python train.py --image_size=64 --horizontal_flip=false --encoder_mlp_ratio=2.67 --decoder_head_dim=32 --residual_init="none" --max_steps=10100 --weight_decay=0.5
Rows from block 7 of the image encoder of a small image captioner, named by matrix and row number. Rows with one number belong to one channel. Each number is 128 + 32 x the weight over its row's rms, rounded and kept within 0 to 255. All counts start at 0.
After each channel's rows are labels from the 100 images, of 14976, where the channel reaches its highest value: "top examples" is what is common among them. Only what is clearly more common there than usual is listed. The data: photos with spoken descriptions (Open Images, Localized Narratives). In brackets: how many of the 100, against the usual share in percent.
# convs0: expand pointwise conv (encoder.blocks.7.convs.0.weight, 384x96x1x1), inputs 48-95
# convs2: project pointwise conv (encoder.blocks.7.convs.2.weight, 96x384x1x1, transposed), outputs 48-95

convs0.225 [133 152 162  99 129 121 146 133 150 172 156 106 151  90 161  65 149 118  87 183 125  69 140 119  99 139 101 119 115  37 147 159 115 109 168  95 103  92 146 166 171  51 158 109 152 131 157 109]
convs2.225 [ 99 130 176 138 121 158 123 146 181 116 153 204  70 156 137 117  98 109 174  52 145 127 119 114 169 150 126 121 113 138 156  65  81  98 101 163 165 115 160 112  75 127  77 180 108 161 129 117]
top examples: text has "wall" (51 vs 20.4); text has "table" (37 vs 13.1)

convs0.5 [145 155 183  84  82 170 154 111 127 154  93 134 204  80 121 139 141 140 113 124 142 107  88  73  82 171  82 123 127  99 190 126 128 149 162 109  94 115 155 154 135 177 125 111 136 151 127 137]
convs2.5 [123  90  66 148 104 153 161 108 137 109 185 122 182 162 114 118  78 118 129 136  95 106 135 148 126 120 105 196 117 142 118 151 172 156 110 167 104 147 106  83 129 128 160 171 168 119 157 159]
top examples: text has "standing" (52 vs 23.2); text has "wall" (50 vs 20.4); text has "holding" (39 vs 16.7); text has "table" (35 vs 13.1)

convs0.176 [ 76 120 137 115 100  75 119 197  96 161 187 110  85 117  96 135  62  85 158 129 116 133 161  98 143 119  97 153 117 103  67 134 171 122 147 138 144 149 113 138  96 134 141  88 190 122 146 135]
convs2.176 [102 116 151 102 191 127 160 166 109 143 114 105 115  96 113 141 150 123 135  42 186 113 163 119 150 131 125  92 145 134 110 112 119 131  93 153 140 136  78 111 109  97 112 151 138  71 156 147]
top examples: text has "sky" (85 vs 24.3); text has "trees" (74 vs 26.9); text has "buildings" (38 vs 11); text has "grass" (26 vs 9.7)

convs0.197 [181 127 158 155 130 120 167 173 112 158 170 149 126 147 108 121 161 106 169 131 132 121 204  85 140 123 115 104 119 174 114  40  85 142  88 162 115  34 102 120 119 134 144 171 119 143 180 142]
convs2.197 [215 111 152 177 182 141 130 161 183  78 151 130 146 128 119 188 166  86 124  59 127 105 164 130 148 142  95 195 177 132 134 101  88 131 113 190 148  54  56 158 136 115  99 109 143 122 136 168]
top examples: text has "wearing" (31 vs 12.5); text has "grass" (29 vs 9.7); text has "two" (28 vs 11.4)

convs0.302 [142 130 129 148 178 161 163 162 115 121 190 111 135 136 146 116 132 154 138 142 133  84 116 131 110 142 101 143 113  87 100 176 112  88 102 103 141 179 153 127  60 157 140 127 127 124 190 127]
convs2.302 [182 150 151 147  88 154 150 147 136 118  91 161 158 133 146 137 156 126 137 160 104  77 153 124 125 130 124 127 144 149 111  81  91 178 132 158 100  76  99 124 179  94 150 141 123 122 110 133]
top examples: text has "sky" (54 vs 24.3)

convs0.220 [175  87 138 184  60 134 121 157 100 166 164  94 125 109 120 146 131  90 159 131 122 112 165 129 145 114 108 149  79 188 106  99 154 180 132 143 103 117 107  87 123 149 117 135 141 128 176 146]
convs2.220 [206 121 100 149 125 177 143  88 105 128 138 153 181 149 132 115 125 143  95 124  84  95 125 107 121  88 106 205 166 146 107 113 133 171 128 177  95 131 132 154 114 117 156 170 145 144 140 192]
top examples: text has "grass" (45 vs 9.7)

convs0.191 [155 115 117 112 181 128 109 109 114 113  92 153 127 114 146 149 190 119 118  46 138 146 122 102 119 185  98  82 229 142 134 139 127 153 135 167 147 127 130 179 114 124 144 116  34 100 111 117]
convs2.191 [180 106 162 139 146 111 118  84 131 137 142 157 142  94 109 147 173  93  83 107 151 123 160 116  97 132  85 179 211  58 132 167 121 133 129 100 134 106 160 189  79  88 153 117 133 150 150  99]
top examples: text has "text" (37 vs 6.6)

convs0.242 [106 135 136  93 137  95 122 133  74  93  87 117 149 129 160 146 137 126 122 103 144 164 120  99 115 146  70 112 242 141 155 117 143 165 147  73 147 169  84 118 176 100 105 131  94 109 149 135]
convs2.242 [117 137 122  90  82  95 128 109  32 186 104 119 145  65 120 115 131 136 136 154  90 141 129  83 125 137  97 117 183  91 106 163 155 172 184  59 118 133 113 135 153  94 149 119 151 128 144 152]
top examples: text has "wall" (44 vs 20.4); text has "two" (34 vs 11.4); text has "wearing" (31 vs 12.5); text has "black" (26 vs 10)

convs0.354 [131 128 127 115 172  56 124 175 111 147 154 106 124 138 132 123 180 163 149 119 122 127 123 143 123 103 123 185  96  55  92 141 136 118 149  94 166 111  58  90 179  95 186 120 126 140 159 148]
convs2.354 [142  94 159 201 125 181  98 119 126 102 178 103  86 151 149 143 144 114 137  93 102 138 193 129 213 134 106 106 171 185 116  99 133 166 103 177 110  99 106 144 111 115  77 134  79 100 111 167]
top examples: text has "sky" (79 vs 24.3); text has "trees" (60 vs 26.9); text has "buildings" (48 vs 11); text has "road" (28 vs 8.1)

convs0.7 [103 119 112 141 110 131 166 147 106 149 179 107 103 117  89 128 104 103 147 136 127 138 150 121 132 136  81 121 164 148 117 150 174 136 140 129  75 145 140 142  85 134 136 131 182  87 131 135]
convs2.7 [126 135 191 122 159 171 155 139 116 120 110 118 141 102  82 128 112 154 160  99 173 110 192 123 133 143 186  73 162 135 142  90 118 165  85 145 121  90 125  92 134 106 148 139 141 104 132 124]
top examples: text has "trees" (92 vs 26.9); text has "sky" (84 vs 24.3); text has "grass" (38 vs 9.7); text has "buildings" (35 vs 11)

convs0.196 [129 147 169 123 102 102 169 196 110 170 102 130 170 127  84 137 117 141 179 121 178  81 156  84 115 131 113 155 121 139 112  59 138 125  75 129 152 129 110 111 101 128  73 203 150 140 177 150]
convs2.196 [ 97 111 147 104 149 127 230 189 119 147 103 104 149 133  90 163 114 131 166  95 192 107 147  85 112 179 148 104 138 162 170  63 126 102  97 130 155 126 123  75 154 159 105 150 105  93 174 109]
top examples: text has "standing" (49 vs 23.2); text has "holding" (38 vs 16.7); text has "man" (34 vs 12.1); text has "woman" (27 vs 9.2)

convs0.221 [105 173 137 156 114  95  56 128 126 103 130 153  18  70 189 134 142 108 166 147  88 172 104 127 161 114 149 146 126 154 152 105  96  96 182  77 147 141  93 149 134  87 107  86  88 102  93 133]
convs2.221 [ 81 148 115 117 109  70  96 147 106 146 101 157  58  83 145 127 120 114 179 118  98 157  99 125 156 110 186 151  67 116  86 102  92 104 183  86 184 112 105 115 117 154 133 137 111 171 117 145]
top examples: text has "wearing" (37 vs 12.5); text has "man" (33 vs 12.1); text has "woman" (26 vs 9.2)

convs0.39 [121 160 150 141 155 148  75 160 169  46  91 150 109 133 120 133 137 118 122 124 153 137 152 217 126  57 235 137  75 105  98 141  87 136 123  85 177 132 122 105 144 105 142 145 142 140  94 112]
convs2.39 [102 190 163 131 130 107 118 167 172 102 151 193  86 111 101 135 126  58 126 145 143  86 175 146 140  99 187 120 105  99 120  84  77 112 101 143 168  79 137 146 108 117 148 144 190 116 103  82]
top examples: text has "food" (34 vs 3)

convs0.290 [142 152 100 124 143 122 140 160 171  39 119 125 100 140 202 160 179 111 116 104  90 147  90 169 123 129 153 176  62 145 110 130 106 108 147 118 108 142  72 103 188 146 152  26 119  94  39 122]
convs2.290 [157 132 106 176 137 149 169 152 150 145 116 142 135 185 168 135 174 112 121 142 104  83 115 106 152 158  95 127 129 170 131  78 102 112 128 185  90  93  83 103 165  86 120 132 114  71 128 156]
top examples: text has "food" (43 vs 3); text has "plate" (39 vs 2.2); text has "table" (34 vs 13.1); text has "white" (33 vs 12)

convs0.317 [110 112 150  89 152  78  76 138  91 148 124  95 106 127  96 114 124 204 172 127 110 143 117 131 142  76 162 128 114 124  67 104  72 148 154  94 161 128  97  78 153  97 142 136 116 144 167 158]
convs2.317 [107 135 176 139 204 156 102 153 112 106 175 112  97 123 102 115 138 161 159  99 152 121 179 131 172 113 127  50 110 134  87 111 106 177 101 136 154 105  88 148 111 101 114 149  99 119 128 141]
top examples: text has "sky" (88 vs 24.3); text has "trees" (67 vs 26.9); text has "buildings" (39 vs 11); text has "grass" (29 vs 9.7)

convs0.238 [171 118 130 104 149  94 102 150  92 103 127 112 138 101 205 136 222 151 152 132 116 119 141 146 119 205 105 119 160 147 121  76  96 149 151  99 135  55  73 139 210 107 123  88  47 124 147 125]
convs2.238 [133  97 101 152 132  91  44  97 126 117 135  98  90 110 140 164 149 145 137 126 140 183  95 159 131 122 146 145 121 118  98 180 123 125 162  90 169 157 132 146  87 172 126  76  86 162 142 159]
top examples: text has "wearing" (33 vs 12.5); text has "two" (29 vs 11.4)

convs0.230 [156 106 137 125 125 156 142  99 126 143 130 116 126 114 138 161 165 178 122 175 168 162 125 171 103 175 127 110 170 112 158 156 126 183 173 132  72  79  98 133 193 119 173  63 111 134 124 131]
convs2.230 [123  74  85 150 170 112  95  84  90 159 179  56  88 120 137 123 138 146 117 111 108 166 130 137 159 102 100 122 171 104  90 200 196 138 148  99 134 164  98 145  92 125  99 104 134 114 141 190]
top examples: text has "people" (48 vs 22); text has "standing" (47 vs 23.2)

convs0.37 [132 196 122  99 104 143  59 131 167 132 118 177 126 179 150  93 133 167  62 186 112 117 109 188 111  86 170  69  95 132 150 115  50 104 140 113 104 112 141 159 165 106 155 142 110 115  49  97]
convs2.37 [153 132  96 179 113 155 170 169 125 108 120 107 148 178 125 151 145 103 127 129 125 115 162 124 146 137 156  94 117 209 138  71 133 144  80 173  82 107  90  72 148 147 126 126 117  54  98 135]
top examples: text has "trees" (62 vs 26.9); text has "plants" (29 vs 9.9)

convs0.11 [151 100 165 111 159  90 187 125 102 168 156 112 127 129  63  84 114 165 156 110 165  75 147  53 100 146  79 137 176 107 146 162 133 117 141 133 127 140 140 162  93  93 103 177 132 119 229 146]
convs2.11 [146 194 168 144 119 104  99 174 145 115 118 192 101  87 139 122 134 121 170 144 104  96 113  97 156 102 146 155  72 111  89  90  49 122 174 131 177  77 101 149 152 115 122 153 132 183 120 145]
top examples: text has "sky" (78 vs 24.3); text has "trees" (63 vs 26.9); text has "buildings" (36 vs 11)

convs0.210 [161 129 148 120 155 196 127 119 150  80 182 111 109 149 168 168 125 139 122 120 157 137 103 210 116 129 103 155 105 144 142 154 101 106 107 113 165 164 126 165 118 183 103  76 117 124 108  97]
convs2.210 [144 102 118 172 185  94 103 136 185 102 126 119  87 160 164 161 186  96 123 102 172 160 101 156 138 156 125 137 131 116 157 138 120  60 117 136 139 136 114 168 117 139 125  57  81 107 104 107]
top examples: text has "wall" (59 vs 20.4); text has "people" (50 vs 22); text has "sitting" (45 vs 14.9); text has "table" (41 vs 13.1)

convs0.332 [153 162 195  88 152 140 174 121 117 153 131 144 148 117 113 125 130 147 165 127 196  74 101  73  86 129 101 117 151 125 160 132  49 103 158 140 143 120 121 234 127 149 127 154 134 153 143 107]
convs2.332 [ 79 108  83 141  99  59 129 199  98 120  89 132  93  83 122 153 118  69 183 116 157 182 146 153 151 134 201 149  93 149 124  93 153 126 131 100 156 141 105  77 124 173 132 118 104 110 125 124]
top examples: text has "wearing" (43 vs 12.5); text has "wall" (42 vs 20.4); text has "color" (34 vs 13); text has "woman" (26 vs 9.2)

convs0.376 [183 120 119 193 114 147 140 102 138 116 147 113 160 136 111 177 140  98  91 157 217 115 201 164  94 161 111 127 179 127 181 141 144 188  47 133  88 101 133 163 133 110 136 111 149 112 118  82]
convs2.376 [100 108  94 109  97 143 156 109  84 126  83  83 191 128  75 161  58 121 115 127 140 139 139 146  84 110 131 142 154 120 143 151 192 158  75 152  84 178 140  98 135 137 139 144 182 105 140 134]
top examples: text has "people" (68 vs 22); text has "few" (36 vs 15.2); text has "group" (25 vs 6.7)

convs0.21 [161 136 110 147 140 161 107 100 128  94 139  99 124 125 224 171 226 103  98 135  64 152 128 138 139 124 102 146 163 137 141 134  83 116 139  99 110 129 103 178 175  78 111  23 115 124  67 127]
convs2.21 [195 137 138 160 125 106 114 153 129 151 103 154 100 102 200 164 229  53 128 123 101 115 120  89 161 150  86 161 171 138 126 107  99 116 153 109 154  67  92 178 133 106  84  94  87 101 108 131]
top examples: text has "food" (48 vs 3); text has "plate" (39 vs 2.2); text has "table" (34 vs 13.1); text has "white" (30 vs 12)

convs0.6 [ 77 156  94 115 126 106 105 155 180  56 121 145 106 199 132 102 120 138 114 117 134 140 106 167 141 110 171 149  44 122 112 105 139  94 109 173 151 144 121  52 129 127 149 114 137 122  73 101]
convs2.6 [151 120 188 151 147 201  97 116 143  99 158 136 133 139  99 139 104 159 168  96 138 126 167 127 131 131 126 121 168 109 123 111 100 181  95 169 159  98 134 169 120 108  91 170 130 177 139 123]
top examples: text has "people" (45 vs 22)

convs0.241 [ 81  80  58 145 133  74  90 109  80 141 108  90  26 129 121 116 109 132 141  91 110 205 108 167 183 123 119 112  98 125 104 146 187 159 163 113 134 132 107  73 138 109 163  83 111 128 128 190]
convs2.241 [179 149 130 193 143 136  65  85 172 102 153 149 106 135 140 116 166  92  84 145  82 110 142 174 143  81 159 117 125 111  91 122 100 142 146 135 121  81 156 189  87 100 159 119 131 154  67 101]
top examples: text has "text" (33 vs 6.6)

convs0.209 [134 144  97 113 110 198 142  88 129 131 139 107 161 178 163  41  93 186 108 168 152 131 135 187  91 119  98  74  58 138 129 146 132 117 105 106 142 179 139 121 103 197 145 106  91 149 150 120]
convs2.209 [106  83 116 127 102 118 140 113 152 172 133 110 109 155 154 115 115  99  95  86 123 145  78  98 137 138  91 133 132 144 201 134 155  46 124 150 113 157 166 129  93 136  70 122 121 112 110 152]
top examples: text has "sitting" (67 vs 14.9); text has "people" (67 vs 22); text has "wall" (61 vs 20.4); text has "table" (55 vs 13.1)

convs0.318 [100 152 155  81 108 139 148 142 148 164  50 147 146 144 104 116 133 172 151 137 182 118 106 114  96 176 101  89 101 110 135 143 109 136 145 101 155 134 146  95 147 166 136 161 132 150 208 143]
convs2.318 [135 157 141  96  84 154 208 158 144 176 121 138 180 158  81 137  66 169 132 185 150  95 140  99 104 186  86  63 106 132 159 116 106 123 112 152  93 117 148  57 148 125 112 164 161 109 171 109]
top examples: text has "standing" (57 vs 23.2); text has "wearing" (35 vs 12.5); text has "two" (31 vs 11.4)

convs0.307 [ 92 114 112  68 110 155 107  83 129 100 111 125 121 156 129 112  99 196 182 158 134 164  89 188 100 106 141 128  77 109 125 142 114 178 146 102 171 155 129 120 176 139 184 118 132 183 105  93]
convs2.307 [129 120 134 154 213 140 150 139 133 126 188 102 128 170  96 106 124 173 134  80 108  96 137  91 158 120 121 103 130 152 105 112 102 134 124 179 126 127  98  82 123  88 111 151 111 103 158 165]
top examples: text has "people" (73 vs 22); text has "standing" (49 vs 23.2); text has "few" (34 vs 15.2); text has "sitting" (33 vs 14.9)

convs0.271 [126 141 108 146 119 227 121  85 160 117 145 141 138 171 137  94  98 147  80 153 166 132 137 230  94 138 148 100 118 143 183 101 126 131  69 124  90 182 181 189  92 176 129 126 128 123 113  68]
convs2.271 [154 128 128 173 116 185 129  59 157 128 167 116 174 156 119 126 117  80  68 141 106 112 145 174 102 111 116 138 128 131 185 134 154 145  84 150  93 129 227 171  79 121 130 139 135 141  75 111]
top examples: text has "trees" (55 vs 26.9)

convs0.181 [ 74 131 132  40 103 140 137 124 124  90  71 131 145  95  97 184  72 140 148  99 146 146 103 130 106 141  94 107 127 124 131 123 164 118 123 122 157 178 160 120 127 207 137 131 121 146 121 127]
convs2.181 [123 100 172 144 140 165 158 113 112 127 205 128 116 122 120 101  98 156 181  74 107 133 134 111 158 144 102 182 123 129 127 105 130 154  97 159 211 119  96 109 124 108  54 194 132 145 178 158]
top examples: text has "standing" (53 vs 23.2); text has "wall" (48 vs 20.4); text has "wearing" (34 vs 12.5); text has "man" (33 vs 12.1)

convs0.73 [132 154 129 121 112 103 125 117  91 189 170 131 127 138  90  94 109 152 152 121 110  94 152 117 169  91 154  78 147 127  85 103 120 161 140 130  93 101 120 113 109 119 145 161 162 137 133 142]
convs2.73 [150 190 149 148 144 136 141 172 154  93  42 138 136 133 124 164 152  87 147  99 163  95 148 145 125 186 153 143 147 149 136  50  99 171 106 143 131  65  73 123 172 131 132 123 150 123 131 163]
top examples: text has "trees" (93 vs 26.9); text has "sky" (67 vs 24.3); text has "grass" (25 vs 9.7)

convs0.193 [111 158 172  46 108  68  73 134 103 143   9 152 129  97 134 121  99 179 155 118 113 146 107  69 131 166 160  68 152 138 123 131 145 127 159 147 126 158 145 135 176 128  75 127 132 127 100  86]
convs2.193 [142 110 162  89 145 161 178 131 105 142 168  92 183 155  91 108  94 180 139 113 134  89 154  95  98 153  77 121 156 113 122 138 145 182 106 158 130 127 121 101 186  78 127 153 142 129 219 143]
top examples: text has "standing" (56 vs 23.2); text has "wall" (52 vs 20.4); text has "two" (37 vs 11.4); text has "wearing" (34 vs 12.5)

convs0.272 [139 132 113 107  85  83 136 130 106 198 101 129 120 130 168  97 130 148 113 157 137 132 107 119  88 166 139  97 106 126 169 122 165  54 138 120 114 145 151 114 124 165 143 105  93 111 132 123]
convs2.272 [ 86 117 107  87 104  66 140 139 112 192 119 147 134  99 105 105 134  85  85 130 148 141 118 100 107 118 125 147 152  90 147 163 157  68 147  85 117 173 171 123  84 111 162 113 183  90 135 113]
top examples: text has "wall" (43 vs 20.4); text has "sitting" (37 vs 14.9); text has "table" (36 vs 13.1); text has "chairs" (32 vs 6.8)

convs0.292 [108 135 149  96 112  92  90 103 103 109  95 113 154 104  73 142 141 154  95 119 179 133 136 166 102  86 147 107 162  87 118 152 126 155  90  92 136 146 143 112 153  82 151 136 132 172 149 102]
convs2.292 [ 72 143 132 113 167 117 108  84 130 160 174 125 124 142  80 114  72 166 125 108 120 126 112 118 120  84 160 158 116  70 116 165  98 103 129 124 153 161 143 158  56 137 132 162 166 199 148 156]
top examples: text has "sky" (90 vs 24.3); text has "trees" (73 vs 26.9); text has "grass" (37 vs 9.7); text has "buildings" (34 vs 11)

convs0.339 [105 140 113 138  92 123 105 117  71 198  81 147 129  78 119 107  95 149 172 153 137 158 120 146 108 147 163  75 105 127 166 114 114 106 122  95 138 126 135 136 115 229 126 160  88 185 150 100]
convs2.339 [ 82 174 131 105  91 111 149 144 104 150 144 180 108  80 117  95  89 123 198 114 110 130 123  82 154 120 140 199 105 109 107 100 114 105 137 116 197 138  99  98 111 132 108 197 163 166 158 152]
top examples: text has "wearing" (46 vs 12.5); text has "man" (37 vs 12.1)

convs0.345 [117 170 151 141 150 151 108 141 216  33 124 166 143 102 138 106 144  50  56 109 119 107 174 185 137  55 190 120 150 125 145 138  87 105 109 122 132 153 169 108 162  79 134 138 165 108  59  77]
convs2.345 [128 224 133 146 161 101 133 160 178 118 136 193 103 113 142 101 145  77 113 153 116  56 106 149 148  87 151 118 100  91 105  93  66  98 109 113 144  86 122 160  92 118 170 107 166 114  82  95]
top examples: text has "food" (32 vs 3)

convs0.356 [141  15 116 166 185 143 129  92 143  72 126  71 142 135 143 135 129 140 108 104 148 184 134 131 153 129 108 158 120 195 123 155 165 153  87 177 100 186  96 121 145 128 152  99 118 100 154 191]
convs2.356 [143 194 153  49  72 114 157  93 148 186 113 190 172 123 119  76 102 137  96 139 124  80  95  90  91 123 137 133 136  79 158 134 100  91 153 124  83 130 188 147 112 121 172 194 170 171 127 112]
top examples: text has "people" (48 vs 22); text has "road" (41 vs 8.1); text has "buildings" (34 vs 11); text has "few" (34 vs 15.2)

convs0.364 [116 126 140 136 114 158  83 116 167  70 141 133  73 149 131 143 121 104 123 111 172 179 162 198 162 143 148 108  91 171 169 129 120 142 146 120 131 151 170 165 145 154 154  75 139 128  44  73]
convs2.364 [170 123 148 152 124 170 113 140 221  74 126 138 133 146 162 184 142  81 129 127 155 130 133 168 109 162 110 172 135 157 171  92 102 139  98 137 165  88 135 168 159 146 100 114 116 139 103  73]
top examples: text has "table" (42 vs 13.1); text has "sitting" (36 vs 14.9)

convs0.305 [125 122 114  87 139 130 127 116 158  47  71 133 159  99 171 153 109  60 122  70 131 156 103 125 151 156  82 105 150 153 101 131 116 144  87 199 118 136 127 151 153 159 151 107 100  86  72  65]
convs2.305 [146 101 144 129 171 160 139 158 160  82 127  77 133 165 139 195 132 126 128 139 174 126 142 149 118 204 106  84 141 170 162 131 125 136  78 136 139 136 109 123 176 135  69  88 110  70 129  81]
top examples: text has "sitting" (82 vs 14.9); text has "table" (78 vs 13.1); text has "people" (60 vs 22); text has "chairs" (46 vs 6.8)

convs0.347 [124 116 137 127  93 174  92 101 161  74 111 126 108 137 151 161 134  65 122 112  47 151 100 105 138 116 107 157 141 126 149 156 125 114 134 114 130 153 124 152 154  51 119  66 162 138  34 135]
convs2.347 [155  89  85 156  93  58 105 118  86 147  89 142  84  98 141 166 185  79 138  99 123 173 131 104 177 142 130 144 151 169  92  99 146 141 164 113 162 127  95 132 108 185 109 110  71 140 154 167]
top examples: text has "food" (42 vs 3); text has "plate" (33 vs 2.2)

convs0.330 [142 140  51 110 172 154 153 129  89  94 175 132 152 173 166  57 125 192 139 143  94 128  67 139 111 109 153 129 101 130 109 178 162 109 137 109 118 175 128 116  95 159 143 121  76 124 143 113]
convs2.330 [145 132 151 109 129 169 146 178 132  54  96  81 149 158 121 164 127 157 140 148 183 109 143 159 102 165 107 116 103 136 155 114  93 174  76 147 148 117 101 101 213 105 106 116 141 110 168 116]
top examples: text has "sitting" (63 vs 14.9); text has "people" (63 vs 22); text has "wall" (62 vs 20.4); text has "table" (59 vs 13.1)

convs0.335 [104 116 132 140 165 147 126 188 134 101 114 106  78  94 150 198 158  99 188 106 123 168 156 124 150 171 121 137 151 153 121  86 145 172 109 108 192 116  88 136 148 149  42 110  95 107 110 132]
convs2.335 [120 107 109 155 163  91  75 146 119 113 112 112  58 102 168 155 184 114 171 109 142 168 152 167 196 186 159  96 116 167 130 103 113 133 156  80 158 109 103 129 148 128 117  78  34 112 106 142]
top examples: text has "wall" (47 vs 20.4); text has "wearing" (32 vs 12.5); text has "two" (30 vs 11.4)

convs0.280 [130 182 130  98 129 120 126 142 124 175  99 165 122  87 105  96 130 158 187 134 171 127 145 181 124 169 172  98  88 113 181 120 117 116 128 110 155 141 140 152 129 214 119 154  83 145 122  79]
convs2.280 [123 163 160 122  95 135 149 162 157 133 129 182 121 109 116 138  86  92 188 124 119 103 116  97 139 137 134 191 122 114 140  77 107  99 122 138 210 122 122 118 132 123  98 194 174 142 116 132]
top examples: text has "wall" (44 vs 20.4); text has "wearing" (39 vs 12.5); text has "woman" (31 vs 9.2)

convs0.308 [133 137 126 142  80  94 134 192 131 154  84 162 102  80 117 165 141  78 172 114 113 132 155 131 130 110  99 137 150 134 109  47 151 144 143 159 175  78 118 126 149  68  82 144 146 122  77 145]
convs2.308 [119  83 130 145 161 142 113 124  96  82 162  61 149 103  73 145  98 175 134 106 149 159 162 147 130 128 103 106 159 129 115 157 187 206 103 126 141 151 123 110 114 103 140 126 118 138 193 150]
top examples: text has "sky" (73 vs 24.3); text has "trees" (63 vs 26.9); text has "buildings" (34 vs 11); text has "building" (26 vs 8.7)

convs0.363 [137 114 142 128 160 171 154  97 131  91 167  97 171 118  91 142 142 108 121 142 157 135 214 148 102 104 107 102 180 132 142 132 147 171  66 120 142 174 134 152 141  93 141 136 175 122 127  86]
convs2.363 [170  78 150 155 174 174 104 111 148 151 194  72 119 158 119 132 140 164  96 101 123  80 158 112 154 136 115 141 162 132 125 144 137 152  66 167 137  86 136 174 123 108 142 117 132 141 158 135]
top examples: text has "people" (76 vs 22); text has "sitting" (41 vs 14.9); text has "group" (35 vs 6.7)

convs0.325 [189 111 139 196 146 148 129 131  95 188 179 102 128 103 148 167 147 103 106 181 124 137 114  96 163 166  83 142  93 141 122 173 167  92 142 107 119 138 134 142 110 126  65  72 139  97 124 137]
convs2.325 [173 104 103 152 154 190 136  56 120 115 125  98 167 200 161 112 158 177  83 132 106 107 127 139 124 137  90  87 121 165 143 136 126 170 133 148  65 110 112 117 180 104 154 112  71 102 122 160]
top examples: text has "sky" (56 vs 24.3); text has "grass" (33 vs 9.7)

convs0.306 [131 141  78 156 133 131 141 112  81  82  99 115 138 135 140 151 158 110 109  93  91 154 126 161 193 111 128 107 117 204 100 114 158 109 120 139 109 140 103  79 159 136 117 118  95  25 126 153]
convs2.306 [117 177  75  68  98 126 126  78 112 183 129 156 186 148 129  79  81 150 108 183 119 104  77 144  87 101 160 117  98 105 151 163 114  95 134 123  90 165 185 114 106 151 194 176 153 126 122  78]
top examples: text has "road" (29 vs 8.1)

convs0.231 [ 99 102  72  83 132 139 152  83 138 119 158  79 132 166 176 106 103 149  82 156 123 122  99 162  97 133  86 102  60 148 142 176 171 112 139 102 107 213 120 104 124 224 139 116 142 106 107 119]
convs2.231 [112 109 104 111 103 103 159 136 132 175 103 120 142 145 126 131 129 112 107  82 128 123 101  94 139 147  92 158 168 148 189 110 163  62 136 149 101 153 137  96 128 112 122 143 150  80 118 167]
top examples: text has "sitting" (64 vs 14.9); text has "wall" (64 vs 20.4); text has "table" (61 vs 13.1); text has "people" (54 vs 22)

convs0.72 [ 89 169 122 121  72 150  75  97  96 161 132 184  86  86 125 128 122 119 165 134 115 201 121 167 110 131 150  94 151 114 177 113  88 136 135  45 152 147 148 157  95 203 115 118  79 186  90 101]
convs2.72 [114 173 154 122 120 102 110 150  89 142 148 162  87  77 136 115 125 121 197 114  98 125 138  91 168 119 101 150 137  89  84 104  86 139 171  94 216 108  51 122 142 104 110 178 144 170 157 174]
top examples: text has "wearing" (46 vs 12.5); text has "woman" (32 vs 9.2); text has "man" (30 vs 12.1)